A small audio captioner, trained from scratch.
Model: encoder norm layernorm, decoder layers 12.
Training: soap at rate 0.0016, 2800 steps, batches of 64.
Rows from block 2 of the audio encoder of a small audio captioner, named by matrix and row number. Rows with one number belong to one neuron. Each number is 200 + 20 x the weight over its row's rms, rounded and kept within 0 to 999. All counts start at 0. After the name is the row's rms in percent of the matrix's.
After each neuron's rows are labels from the 100 clips, of 14976, where the neuron reaches its highest value: "top examples" is what is common among them. Only what is clearly more common there than usual is listed. The data: single notes of musical instruments (NSynth).
# fc1: MLP up (encoder.blocks.2.mlp.fc1.weight, 1024x256), inputs 64-127
# fc2: MLP down (encoder.blocks.2.mlp.fc2.weight, 256x1024, transposed), outputs 64-127

fc1.686,139,197,208,214,165,220,170,210,195,227,184,188,209,197,219,176,207,168,188,212,194,216,226,225,218,198,221,161,199,172,209,193,172,179,233,179,198,200,192,211,181,198,196,195,189,201,203,164,206,207,188,207,233,223,218,213,231,205,215,194,192,210,223,204,185
fc2.686,150,200,208,176,193,211,188,161,175,217,229,205,209,218,186,192,169,187,214,232,209,210,214,203,200,208,189,204,209,169,221,220,183,228,170,171,211,196,209,180,189,170,182,171,211,228,149,197,216,243,213,224,220,188,191,210,175,204,167,189,187,227,163,181,210
top examples: octave 4; octave 5

fc1.279,099,208,220,222,177,211,216,185,226,205,196,211,203,234,173,199,186,213,214,176,224,235,183,200,207,221,191,212,198,193,246,203,242,192,221,193,193,193,199,189,211,227,198,238,203,177,198,209,183,209,190,228,220,199,167,223,203,255,194,207,206,220,204,191,195
fc2.279,090,173,220,165,211,205,192,216,231,170,237,188,208,192,208,214,191,213,207,186,200,179,191,199,233,236,205,164,190,224,212,179,203,194,197,204,218,213,208,238,182,203,211,181,200,187,186,196,210,188,187,172,164,188,225,183,204,208,188,167,230,179,206,178,199
top examples: keyboard; octave 6; pitch class F#

fc1.518,099,173,232,175,247,188,219,188,216,222,198,230,196,218,221,235,172,219,192,205,202,198,195,176,208,227,200,216,211,214,204,238,207,197,203,193,203,205,189,255,211,176,183,218,189,201,167,159,219,197,225,212,194,209,225,218,179,232,212,190,191,162,238,175,193
fc2.518,101,202,162,222,186,217,213,218,182,196,208,209,216,155,181,185,214,213,197,189,195,206,166,215,177,210,211,198,171,197,200,201,211,194,201,199,217,192,180,195,224,209,198,184,200,161,159,211,220,210,163,168,195,195,195,149,244,185,208,178,176,164,221,160,212
top examples: octave 3

fc1.695,092,188,201,193,193,197,206,182,186,195,198,199,178,204,274,219,208,225,179,206,215,234,201,203,197,214,157,194,207,195,230,197,214,205,215,236,189,200,199,223,180,197,211,188,194,179,179,190,190,207,173,200,210,158,226,195,182,221,237,207,180,212,172,207,176
fc2.695,084,178,158,179,211,210,186,213,201,212,197,203,208,193,166,158,196,198,210,182,181,200,183,186,203,170,236,189,231,191,176,231,163,208,184,178,168,220,195,181,212,192,226,172,182,207,210,211,157,239,199,196,221,216,201,189,204,177,169,194,208,212,198,221,244
top examples: pitch class B

fc1.563,082,210,175,229,194,190,194,224,169,182,213,206,208,199,216,183,231,180,180,242,207,187,179,209,215,207,235,221,204,184,202,212,196,194,212,212,235,186,216,180,225,229,210,145,199,198,173,208,192,205,229,220,186,204,198,198,202,200,240,187,185,214,215,201,204
fc2.563,081,158,227,214,190,207,211,176,206,175,198,199,193,234,172,222,209,184,211,159,223,210,221,192,208,171,177,173,187,237,223,190,187,228,224,223,182,186,204,196,194,185,173,232,205,198,247,183,191,204,228,203,218,182,231,210,197,185,200,214,167,248,187,191,204
top examples: acoustic; octave 5; pitch class D#

fc1.335,106,211,198,195,220,220,211,207,214,197,201,199,189,235,182,222,234,197,179,190,193,170,228,211,200,196,196,215,189,211,188,227,202,196,220,207,193,157,173,212,224,205,195,150,217,193,206,221,189,205,230,148,204,185,200,198,171,209,196,244,193,202,206,185,208
fc2.335,106,178,223,224,219,245,174,187,164,192,182,231,174,194,187,221,213,178,188,196,204,208,211,200,205,221,168,183,201,161,177,189,186,224,197,181,238,224,217,170,206,211,209,217,199,170,212,184,214,208,223,194,202,220,218,190,203,198,201,213,211,229,218,253,163
top examples: octave 4; pitch class E

fc1.417,091,191,200,185,217,224,186,204,188,192,204,238,190,169,205,191,227,219,199,226,212,176,166,190,187,191,202,216,188,225,208,195,199,216,178,210,221,177,211,203,218,171,168,175,198,222,221,155,197,226,202,190,197,194,219,219,207,175,172,189,248,198,201,237,184
fc2.417,092,242,217,228,225,210,223,226,188,185,185,178,209,191,204,211,203,228,204,201,164,202,234,187,240,205,218,186,200,176,195,202,188,183,200,207,193,225,222,209,170,205,200,239,209,170,186,199,198,169,226,216,250,230,195,203,201,204,195,185,167,198,208,189,247
top examples: acoustic; pitch class G#; note: G#5

fc1.604,097,214,186,204,169,207,179,181,193,230,237,155,181,224,186,195,202,189,233,230,226,195,213,208,205,214,211,204,175,174,214,177,223,219,211,214,220,173,227,191,189,174,148,218,214,203,170,224,221,211,179,184,207,158,185,189,231,190,186,185,185,210,216,214,240
fc2.604,103,205,218,201,223,200,195,185,190,204,179,213,241,194,217,169,211,256,213,187,221,211,198,219,191,221,226,199,226,220,199,171,222,197,191,202,200,194,222,216,219,202,171,209,201,247,188,201,177,225,206,189,221,195,181,207,172,193,177,177,198,235,199,183,223
top examples: pitch class G; octave 6; pitch class C; octave 7

fc1.584,093,224,229,210,196,207,209,203,204,183,161,204,225,200,209,228,186,220,201,183,214,191,198,183,211,198,170,225,182,231,223,231,168,215,195,231,217,213,201,191,169,191,214,228,174,204,221,189,204,234,202,208,191,185,213,225,224,193,199,198,179,218,174,209,179
fc2.584,089,201,155,180,212,212,186,203,188,200,237,234,173,198,226,156,179,204,182,203,179,189,163,266,207,241,206,172,213,187,164,213,187,213,215,214,193,193,175,210,221,217,181,178,192,213,184,206,213,191,175,192,206,181,172,234,198,174,208,213,215,232,210,198,211
top examples: keyboard; octave 1

fc1.605,095,171,209,180,244,192,240,200,205,213,166,242,218,217,171,194,232,200,218,183,222,230,205,230,249,188,205,174,198,218,198,179,207,201,188,210,218,232,223,162,188,183,234,173,233,206,215,203,198,190,225,181,213,188,210,197,186,194,222,209,176,219,216,194,208
fc2.605,096,219,197,180,189,172,169,182,160,198,244,202,180,215,219,194,228,192,179,197,186,186,189,229,217,214,171,211,223,191,199,235,209,240,233,209,168,245,179,209,225,187,187,184,178,195,186,211,200,200,222,217,202,186,222,181,199,188,226,230,207,176,191,180,202
top examples: octave 6; pitch class F#

fc1.715,100,211,204,195,204,201,200,191,192,196,191,175,218,210,183,229,226,171,223,228,237,233,207,218,205,190,171,193,178,217,211,217,225,169,208,234,206,203,194,218,226,202,205,257,195,220,190,170,210,218,219,209,172,174,197,164,212,195,196,176,215,182,184,237,175
fc2.715,095,200,198,219,209,199,179,198,189,202,215,193,210,216,207,172,185,186,183,201,164,194,222,188,208,220,221,220,236,194,198,198,178,208,207,188,179,216,206,226,198,181,167,168,234,196,200,221,179,217,185,165,182,194,143,215,212,190,171,197,221,238,199,183,229
top examples: acoustic; pitch class F; octave 4; note: F4

fc1.708,111,227,189,215,192,220,197,196,218,185,146,165,209,150,184,171,180,170,162,215,176,156,216,206,188,192,196,187,191,186,183,220,214,189,218,212,189,215,191,155,167,219,143,215,203,204,182,165,189,170,198,209,204,225,215,187,215,267,211,225,222,212,217,176,167
fc2.708,110,225,230,168,138,195,175,219,200,216,183,192,145,190,216,189,211,207,187,227,200,216,215,238,215,231,220,184,249,166,233,209,224,209,215,194,195,181,196,226,208,228,198,189,233,203,236,160,181,206,193,235,181,239,205,206,200,221,208,239,215,193,194,220,173
top examples: octave 1; octave 2

fc1.549,085,213,211,219,166,247,199,188,202,215,230,215,197,221,204,202,205,194,184,203,243,202,229,196,201,183,191,238,153,194,193,187,188,201,209,198,221,244,226,190,183,233,169,211,203,213,207,200,210,196,161,201,213,165,178,192,197,221,151,201,198,197,182,212,203
fc2.549,079,192,249,233,177,168,208,190,202,156,179,184,193,213,187,208,195,165,198,160,199,240,202,161,197,204,197,230,211,219,187,191,226,176,178,209,214,182,203,216,235,215,218,199,192,199,229,211,189,193,222,179,183,220,208,187,164,165,257,202,181,173,218,199,195
top examples: octave 4; pitch class B; note: B4; pitch class C

fc1.193,094,204,241,223,196,209,206,195,195,205,229,232,229,208,222,187,181,206,247,180,195,215,217,219,220,211,171,226,223,200,229,200,163,201,189,209,187,209,242,165,223,183,207,212,205,206,207,220,151,162,193,206,212,187,217,189,183,214,211,174,175,199,197,200,187
fc2.193,094,182,211,199,181,222,192,223,207,189,169,207,243,158,180,187,218,173,180,205,236,154,163,198,226,169,221,163,185,198,233,172,233,214,207,190,182,220,193,188,176,193,187,187,187,185,196,167,215,171,246,186,193,190,221,192,194,186,191,194,198,212,172,206,205
top examples: octave 3; acoustic; note: G#3; string

fc1.634,088,148,176,242,194,213,225,192,192,225,201,192,209,200,220,184,181,201,200,195,189,216,227,237,186,231,235,219,208,207,219,173,150,209,171,188,198,228,228,193,202,165,190,184,195,231,215,185,193,194,215,194,220,175,194,216,229,195,210,197,200,199,185,208,163
fc2.634,083,182,235,183,179,129,154,212,223,219,197,178,174,178,205,159,189,177,254,242,200,207,174,195,206,186,202,217,178,227,230,155,191,211,224,189,170,200,218,194,179,220,218,181,226,217,165,201,216,177,222,228,172,240,218,177,172,227,176,222,175,183,185,210,211
top examples: pitch class G; pitch class A#; note: A#4; note: G5

fc1.490,089,200,219,244,205,175,181,204,226,231,191,170,202,214,194,195,188,192,192,169,195,190,217,206,204,199,193,222,209,224,214,215,182,224,196,188,182,234,182,204,181,221,191,222,197,194,187,196,223,162,195,215,157,176,200,190,181,204,229,222,170,206,205,204,187
fc2.490,089,237,150,189,220,166,192,191,201,230,209,173,189,206,175,228,168,183,200,238,211,198,193,230,188,206,203,195,190,213,243,213,158,222,160,216,186,198,184,175,224,228,211,166,215,235,196,200,228,174,204,231,204,219,207,192,181,192,203,195,182,203,223,152,189
top examples: acoustic; string

fc1.131,092,196,185,227,170,183,189,201,191,200,207,196,190,188,177,217,244,211,209,206,214,208,209,238,173,182,204,197,213,191,176,216,225,201,199,198,181,256,206,217,194,218,201,222,204,217,200,212,192,212,207,188,202,205,181,235,218,212,229,201,179,189,204,176,218
fc2.131,096,245,205,205,222,165,191,187,208,177,203,156,201,183,200,199,221,207,191,187,173,210,206,187,209,214,196,188,178,232,196,201,192,202,252,203,198,182,213,189,219,200,205,201,199,193,200,190,218,210,181,243,171,172,215,195,206,195,183,186,220,175,183,242,174
top examples: octave 4; pitch class A#

fc1.694,117,216,211,238,212,199,193,210,181,182,218,213,179,194,183,191,177,200,207,215,155,184,214,206,193,214,199,198,204,189,177,216,202,215,233,226,210,206,219,156,195,214,197,209,224,188,224,190,195,194,212,180,206,240,207,210,210,222,211,236,188,238,185,208,206
fc2.694,124,200,214,185,155,174,196,207,222,196,192,177,227,186,196,167,177,232,186,207,196,194,216,203,239,158,203,230,209,189,196,189,203,176,209,177,207,224,219,268,214,189,191,186,226,204,205,202,213,226,166,203,209,195,192,227,181,212,196,210,209,167,222,207,209
top examples: octave 6

fc1.181,098,171,211,191,197,205,179,174,178,155,222,215,160,230,219,239,167,181,219,222,189,188,186,228,221,211,177,216,211,212,188,194,227,162,225,186,215,226,160,186,217,234,208,170,191,200,195,217,207,201,261,221,186,209,225,198,202,193,183,227,215,203,203,214,183
fc2.181,098,224,212,174,181,154,200,185,212,203,190,181,196,236,215,178,205,216,199,191,200,209,219,198,191,227,206,216,205,224,211,233,222,212,192,231,184,153,223,203,186,194,214,201,198,224,201,205,210,196,188,230,245,201,208,212,184,187,230,192,207,198,211,199,178
top examples: acoustic

fc1.171,108,198,212,228,185,183,216,205,210,196,213,258,192,178,235,186,215,222,177,207,180,197,219,198,225,211,187,202,221,162,186,181,188,206,184,206,208,211,207,163,228,215,238,198,196,194,213,225,211,242,178,189,205,184,193,204,189,176,204,219,221,208,204,204,188
fc2.171,103,167,190,200,194,219,168,241,170,183,179,205,166,170,190,190,197,173,181,193,164,176,180,265,224,212,191,213,200,184,210,203,215,186,181,198,194,177,164,158,204,209,203,190,199,204,172,197,201,200,173,233,209,209,226,192,238,204,241,206,194,202,228,221,226
top examples: octave 1; vocal

fc1.10,095,217,179,191,183,205,257,223,230,200,184,162,201,192,163,189,154,216,163,181,243,176,222,227,212,215,201,194,189,154,217,204,251,217,192,180,203,236,199,163,186,214,188,248,217,190,209,196,170,206,205,188,200,197,194,213,184,232,199,212,215,189,219,195,197
fc2.10,096,217,225,176,176,208,161,211,236,201,207,215,193,238,241,209,203,215,213,199,197,195,204,221,160,227,176,187,192,197,226,228,209,211,199,190,189,198,218,214,168,180,200,194,208,220,263,182,207,197,197,218,234,227,216,180,184,210,195,217,224,210,221,200,208
top examples: octave 1; bass

fc1.506,101,210,226,179,151,220,201,198,159,206,239,160,203,175,218,218,203,211,182,172,219,202,221,165,200,226,219,223,206,180,194,232,200,168,216,229,163,203,194,194,203,224,198,166,206,225,168,208,227,233,171,191,176,166,197,163,204,231,209,206,241,197,204,197,176
fc2.506,096,198,205,212,193,193,203,208,183,170,176,201,188,196,179,196,183,182,190,239,176,223,215,211,205,171,210,191,181,201,197,198,180,205,195,187,185,188,187,178,177,209,172,234,221,208,196,224,199,180,181,198,229,204,197,212,196,171,199,198,204,173,189,226,218
top examples: pitch class G

fc1.687,096,200,209,204,196,207,186,202,181,208,213,191,207,216,178,195,188,221,201,191,223,205,196,217,192,214,193,185,230,217,197,170,211,240,191,230,200,203,196,202,193,174,216,190,188,219,202,177,199,244,190,213,210,192,179,214,214,191,179,161,172,196,156,231,191
fc2.687,099,201,174,202,201,199,197,184,223,215,205,212,240,221,196,201,190,224,190,239,203,196,249,211,209,207,203,203,209,169,198,246,190,192,195,237,186,180,202,163,157,202,181,141,177,199,189,213,194,174,183,169,198,235,212,187,177,233,214,221,203,173,166,180,201
top examples: pitch class G; octave 6; note: G6

fc1.579,097,239,214,216,218,227,199,201,195,245,173,186,199,202,183,180,187,212,269,210,160,184,230,198,225,213,204,191,186,204,184,172,184,219,189,189,224,172,188,200,235,230,186,187,216,214,199,174,172,198,204,182,199,221,210,178,175,215,210,195,183,207,203,223,176
fc2.579,097,169,193,181,197,190,202,175,189,203,182,228,214,190,198,190,208,229,181,189,222,183,214,186,198,206,161,226,212,215,241,204,181,249,185,215,198,259,181,172,180,214,199,181,173,204,212,198,188,158,204,203,242,196,198,177,228,226,221,198,171,210,240,199,242
top examples: acoustic; octave 2

fc1.464,095,157,227,194,187,193,193,194,176,232,180,185,196,210,199,207,179,207,202,208,215,208,188,197,209,211,183,176,213,209,230,181,208,223,206,216,176,198,244,165,202,207,207,189,189,205,195,232,175,223,217,224,192,230,198,209,191,182,196,210,217,164,189,202,178
fc2.464,095,233,207,227,191,235,204,204,191,159,187,178,195,219,223,218,221,202,212,207,178,158,206,199,198,211,199,190,177,186,212,231,211,184,155,204,226,214,185,249,204,237,179,204,218,185,177,197,183,214,179,216,195,173,211,202,199,217,183,148,206,230,204,200,200
top examples: keyboard; octave 6; pitch class A

fc1.566,096,136,234,182,186,237,162,224,173,154,198,183,179,200,200,198,211,183,196,171,195,180,223,218,203,228,198,223,217,243,185,196,223,198,215,225,208,221,200,193,192,190,222,179,197,217,207,214,203,206,173,198,216,202,206,196,205,185,218,234,185,176,207,183,181
fc2.566,097,207,216,226,194,199,238,152,192,218,190,224,172,167,191,224,190,200,200,188,171,197,192,176,174,187,224,189,188,171,205,192,216,193,152,207,203,200,216,186,188,195,198,193,192,179,170,195,155,183,221,212,188,177,192,163,213,219,220,207,220,205,191,192,190
top examples: octave 6; pitch class E

fc1.170,103,209,199,222,174,191,234,215,188,211,200,217,199,222,188,222,152,171,195,201,213,152,215,184,209,258,182,188,228,217,185,199,210,185,209,206,197,199,201,199,171,211,248,193,196,202,186,169,194,211,206,176,204,218,184,221,209,177,183,193,215,170,237,161,209
fc2.170,099,192,208,232,187,186,171,177,236,205,184,179,200,196,185,235,168,216,216,174,194,223,256,208,194,212,184,219,164,202,198,197,186,209,179,212,213,207,205,201,220,227,192,186,217,162,224,210,231,173,251,189,198,187,191,169,177,220,205,215,199,207,205,193,216
top examples: octave 1

fc1.16,105,189,226,218,206,202,210,198,181,208,226,182,218,142,222,195,248,153,238,194,227,185,203,222,198,224,213,204,161,188,211,188,206,233,187,202,185,203,210,191,230,241,243,230,219,211,179,205,200,197,198,206,166,208,260,220,194,165,206,192,152,217,150,203,189
fc2.16,098,191,198,196,223,200,183,212,196,199,206,218,179,233,201,208,213,179,188,219,242,208,227,216,218,229,183,172,195,179,222,168,211,188,200,176,215,196,192,188,192,180,191,169,213,212,230,202,208,248,267,202,239,181,206,209,214,226,216,218,198,186,206,200,205
top examples: octave 1

fc1.755,085,208,239,154,215,183,211,191,137,162,202,211,216,204,196,186,171,214,167,212,209,186,228,188,209,187,187,168,208,216,208,178,230,175,193,212,214,212,189,220,196,253,159,217,180,212,196,204,196,242,169,171,175,196,214,223,180,191,185,206,192,205,179,227,220
fc2.755,088,166,203,199,194,169,194,228,206,189,185,207,178,180,229,212,209,184,204,180,217,194,203,214,185,213,229,206,211,211,195,186,205,197,199,212,199,207,188,171,172,205,230,171,209,200,190,190,216,169,171,173,201,197,163,180,237,212,202,172,178,171,181,188,228
top examples: octave 6; octave 5

fc1.162,103,211,235,229,201,207,176,179,174,194,189,190,225,183,180,198,210,164,229,200,231,188,202,220,195,180,201,172,194,188,206,208,199,212,195,199,195,226,216,193,197,227,193,225,181,169,225,205,228,242,227,218,217,206,235,198,195,204,194,201,215,203,208,174,222
fc2.162,106,185,191,218,165,214,220,246,206,194,194,169,201,167,194,212,240,192,179,183,231,236,165,210,187,202,223,196,199,179,234,199,195,204,205,209,227,194,222,179,155,214,215,194,186,200,160,206,218,177,210,204,194,187,204,222,202,230,211,218,178,206,191,195,193
top examples: acoustic; vocal

fc1.308,097,176,196,201,192,190,219,205,181,200,189,209,226,158,183,188,196,183,182,203,190,172,217,205,252,213,175,205,208,187,194,229,203,207,217,218,198,197,218,215,188,183,233,188,197,212,203,194,216,207,171,195,174,197,187,199,220,192,225,193,175,211,206,208,187
fc2.308,105,231,198,160,223,191,201,192,219,204,205,195,197,178,199,217,188,193,210,212,214,203,191,196,189,193,197,205,234,220,198,177,196,166,190,194,234,194,178,196,210,182,206,225,210,225,156,178,190,198,198,226,203,202,212,184,189,217,214,207,182,171,189,183,202
top examples: octave 5; pitch class D#; octave 6; note: D#5

fc1.142,101,185,198,221,236,177,191,222,227,194,227,240,211,197,202,230,203,207,177,194,197,213,207,191,201,203,184,200,212,210,201,237,241,179,224,223,222,172,189,205,230,208,226,221,205,194,200,196,195,196,193,186,200,152,174,227,206,235,210,198,203,177,208,231,172
fc2.142,097,192,193,220,173,234,186,165,172,204,239,212,173,233,215,193,178,203,172,199,178,214,216,163,200,197,231,254,203,188,215,227,161,238,177,174,197,179,212,191,215,197,167,199,176,191,185,202,216,230,200,223,195,179,202,179,182,171,245,223,189,178,188,157,183
top examples: octave 1; keyboard

fc1.140,105,202,208,199,201,200,215,210,195,196,189,208,192,216,188,158,218,221,199,192,218,217,213,199,222,185,170,223,178,191,183,186,220,222,218,204,166,225,191,241,197,200,216,207,182,221,180,205,178,179,217,170,200,188,217,269,184,205,223,185,174,175,212,217,169
fc2.140,104,201,203,200,177,200,181,227,200,199,194,162,173,186,217,220,225,188,198,212,230,199,194,224,203,196,158,204,186,177,195,203,182,161,173,202,217,232,187,201,204,239,211,192,219,188,198,234,250,239,181,170,194,218,223,206,180,218,191,194,227,207,198,177,229
top examples: octave 3

fc1.737,091,257,191,194,212,204,204,189,183,184,211,177,188,243,202,212,242,205,187,143,220,191,189,198,166,193,229,232,206,176,184,217,201,213,207,202,203,211,199,177,193,218,216,189,198,218,212,208,189,195,236,183,161,222,188,204,219,180,180,212,200,194,156,200,188
fc2.737,085,219,183,205,198,190,202,186,219,212,193,193,213,181,174,192,177,181,210,225,185,228,204,209,231,204,186,185,197,213,213,219,200,215,185,207,219,193,206,245,219,194,187,186,230,148,195,224,189,164,189,214,197,224,206,195,197,208,194,189,221,193,188,225,203
top examples: octave 4; pitch class A#; octave 6; note: A#4

fc1.57,111,211,202,242,222,172,182,180,201,197,159,200,197,205,177,175,156,204,208,192,195,187,210,204,216,205,205,174,195,196,198,201,228,212,205,189,222,214,171,159,215,181,229,187,243,227,196,185,218,238,171,221,230,202,211,198,191,206,224,228,216,208,196,207,217
fc2.57,102,172,202,230,247,206,177,227,194,200,230,191,227,180,218,187,186,190,211,205,201,179,172,218,182,191,192,211,200,219,208,206,202,191,179,176,222,226,184,158,204,212,187,217,182,209,192,184,184,204,174,226,186,211,213,205,185,187,217,188,197,210,221,205,198
top examples: electronic; guitar; organ

fc1.404,102,208,184,214,200,176,207,196,215,200,212,237,194,195,193,191,214,202,207,204,193,216,213,179,207,231,160,204,181,190,222,235,242,215,218,186,205,214,236,189,238,236,202,207,205,197,191,208,229,180,171,174,224,208,234,201,202,217,251,182,167,169,205,213,185
fc2.404,099,205,173,184,185,197,237,207,212,204,202,202,182,220,208,177,233,167,198,211,226,226,201,232,227,206,174,167,197,216,176,170,246,182,194,181,220,199,199,205,176,228,206,191,185,172,209,192,208,196,206,195,202,154,177,193,194,175,184,219,208,181,212,178,201
top examples: octave 3; pitch class G#; note: G#3

fc1.28,101,160,189,227,197,206,194,192,194,181,199,218,186,174,237,197,201,179,223,204,203,215,186,195,220,165,218,194,227,181,179,207,180,194,216,200,218,227,181,186,157,218,225,228,179,200,180,185,200,227,210,162,206,186,194,191,194,230,206,173,219,195,191,226,173
fc2.28,101,204,189,192,190,184,204,192,197,212,225,179,205,164,165,221,236,214,205,213,188,182,204,182,207,187,236,182,197,185,202,200,187,158,222,181,192,187,213,175,154,183,195,198,217,178,242,204,177,215,204,235,184,191,183,217,203,183,204,193,232,162,171,163,179
top examples: octave 5; pitch class D#

fc1.266,089,228,231,181,194,208,176,214,186,188,180,180,191,190,192,191,224,208,241,190,206,214,201,161,202,233,208,181,190,228,163,185,208,168,225,192,175,170,198,218,164,218,241,212,214,265,206,238,198,213,200,203,215,207,171,201,209,217,195,199,190,257,199,179,216
fc2.266,087,181,162,190,240,204,215,222,193,179,211,241,214,217,216,199,212,201,176,198,178,193,269,177,210,224,199,218,227,205,213,244,230,198,171,204,218,164,171,244,198,209,217,184,191,180,214,204,192,259,180,192,175,221,229,194,146,205,208,196,233,204,224,214,169
top examples: pitch class G

fc1.125,103,214,174,231,193,181,223,206,205,230,215,196,206,219,239,228,171,193,228,208,233,189,213,186,229,175,165,181,205,183,170,172,164,217,236,204,214,210,192,191,215,182,204,217,229,204,164,237,195,198,206,221,207,202,193,222,199,228,209,190,199,202,212,181,203
fc2.125,099,205,176,227,193,182,176,202,206,187,212,195,228,175,212,216,216,192,209,173,181,170,180,192,230,162,231,206,200,231,239,192,160,189,160,218,207,196,208,215,229,179,185,210,188,214,206,168,217,187,198,206,172,223,216,220,197,184,201,201,163,195,214,183,201
top examples: keyboard

fc1.315,094,234,180,182,214,198,192,180,208,177,174,236,190,179,180,214,206,190,252,204,170,185,238,190,194,190,199,162,175,204,206,244,207,212,196,213,189,235,181,176,196,216,193,235,193,215,208,228,179,216,233,193,209,171,161,222,173,225,198,174,208,228,209,197,180
fc2.315,096,172,231,202,234,223,172,207,248,233,204,194,214,225,218,193,166,240,187,214,207,217,179,233,209,205,196,175,179,207,197,199,195,204,229,216,184,231,203,238,189,209,169,183,210,219,214,196,208,212,210,214,176,192,192,180,179,163,181,192,186,191,213,194,184
top examples: octave 4; pitch class A; note: A4

fc1.749,102,209,189,208,232,207,217,212,186,161,211,201,183,205,209,192,174,200,184,211,207,239,184,209,183,224,210,178,173,220,204,194,219,201,178,216,182,204,201,180,229,221,173,196,159,215,188,236,192,175,177,191,217,201,192,199,252,219,192,191,173,180,213,239,184
fc2.749,100,210,254,177,203,228,226,211,194,184,168,231,196,195,186,190,171,205,217,234,177,213,218,216,205,179,193,183,199,201,227,180,160,208,186,197,181,230,189,220,210,204,194,223,217,174,183,219,196,180,196,223,211,219,191,219,187,158,242,190,206,184,186,173,205
top examples: pitch class B

fc1.742,109,201,166,213,216,196,187,197,204,219,199,224,212,172,177,216,201,171,203,212,200,202,160,223,177,190,189,238,184,193,209,207,214,197,193,214,180,235,191,209,206,231,216,191,217,216,221,185,150,223,191,240,209,190,173,199,193,220,214,221,222,189,191,211,162
fc2.742,107,198,185,205,213,201,256,161,205,178,234,210,164,218,188,210,171,198,169,177,171,176,202,232,216,214,193,207,216,202,216,193,178,224,201,205,225,212,204,193,221,227,219,227,164,182,200,187,207,205,206,156,198,196,191,221,180,165,199,203,194,162,222,202,205
top examples: octave 1

fc1.160,092,228,232,204,187,191,178,228,208,208,188,184,189,176,203,199,194,207,230,207,191,222,236,214,160,229,214,207,223,192,226,223,209,219,214,221,184,242,213,143,183,184,174,206,210,205,198,172,176,236,224,231,177,165,210,188,178,226,173,208,222,192,189,173,211
fc2.160,088,209,206,231,200,229,158,219,219,152,172,189,191,197,224,191,225,186,194,202,182,187,164,180,232,193,219,211,210,216,227,188,211,214,198,182,200,229,214,194,185,192,193,222,219,168,215,196,187,192,214,172,197,156,204,200,189,207,195,185,198,217,231,248,239
top examples: electronic

fc1.758,105,214,220,194,184,203,220,191,203,201,195,223,209,228,215,210,207,219,166,187,188,212,195,198,231,203,218,245,207,178,216,200,213,208,185,222,237,146,151,174,235,209,205,202,181,226,205,192,230,229,202,211,217,195,227,223,195,216,199,207,170,190,188,197,196
fc2.758,108,185,239,188,230,208,207,243,221,210,160,169,214,186,223,224,219,167,211,215,212,176,202,188,148,206,185,167,237,222,188,204,188,170,196,166,211,199,200,213,183,204,230,184,233,218,201,174,192,201,174,195,170,202,168,183,230,218,187,195,206,202,205,174,219
top examples: octave 5; pitch class G; pitch class: G#; note: G5

fc1.393,093,201,226,191,223,205,161,226,212,237,222,191,197,178,228,175,190,169,190,195,194,216,204,189,192,196,206,166,204,202,177,232,172,225,179,202,210,176,177,188,200,203,173,215,230,225,190,201,206,227,181,230,204,209,178,232,216,227,185,214,166,182,161,240,217
fc2.393,086,176,183,219,212,205,197,188,179,187,209,207,177,210,171,199,201,175,201,176,204,185,235,198,185,188,219,180,238,162,225,184,201,216,220,168,213,233,222,198,193,216,231,191,216,231,189,208,191,198,201,200,215,196,200,202,219,169,182,177,198,218,226,195,208
top examples: pitch class B

fc1.231,097,179,202,197,224,176,203,185,220,208,172,170,232,193,225,219,194,199,208,220,204,198,240,209,166,209,167,195,223,171,232,214,242,175,237,186,234,222,177,188,156,183,173,205,149,205,198,203,202,209,207,172,192,201,211,158,183,202,176,211,176,192,204,254,198
fc2.231,094,207,191,191,172,203,195,208,177,187,216,235,216,208,173,177,219,205,185,178,173,194,203,209,185,189,207,223,205,195,208,184,179,194,225,180,212,153,231,196,228,180,233,150,184,191,214,177,206,180,191,207,203,217,179,219,222,188,215,172,189,177,181,200,198
top examples: pitch class G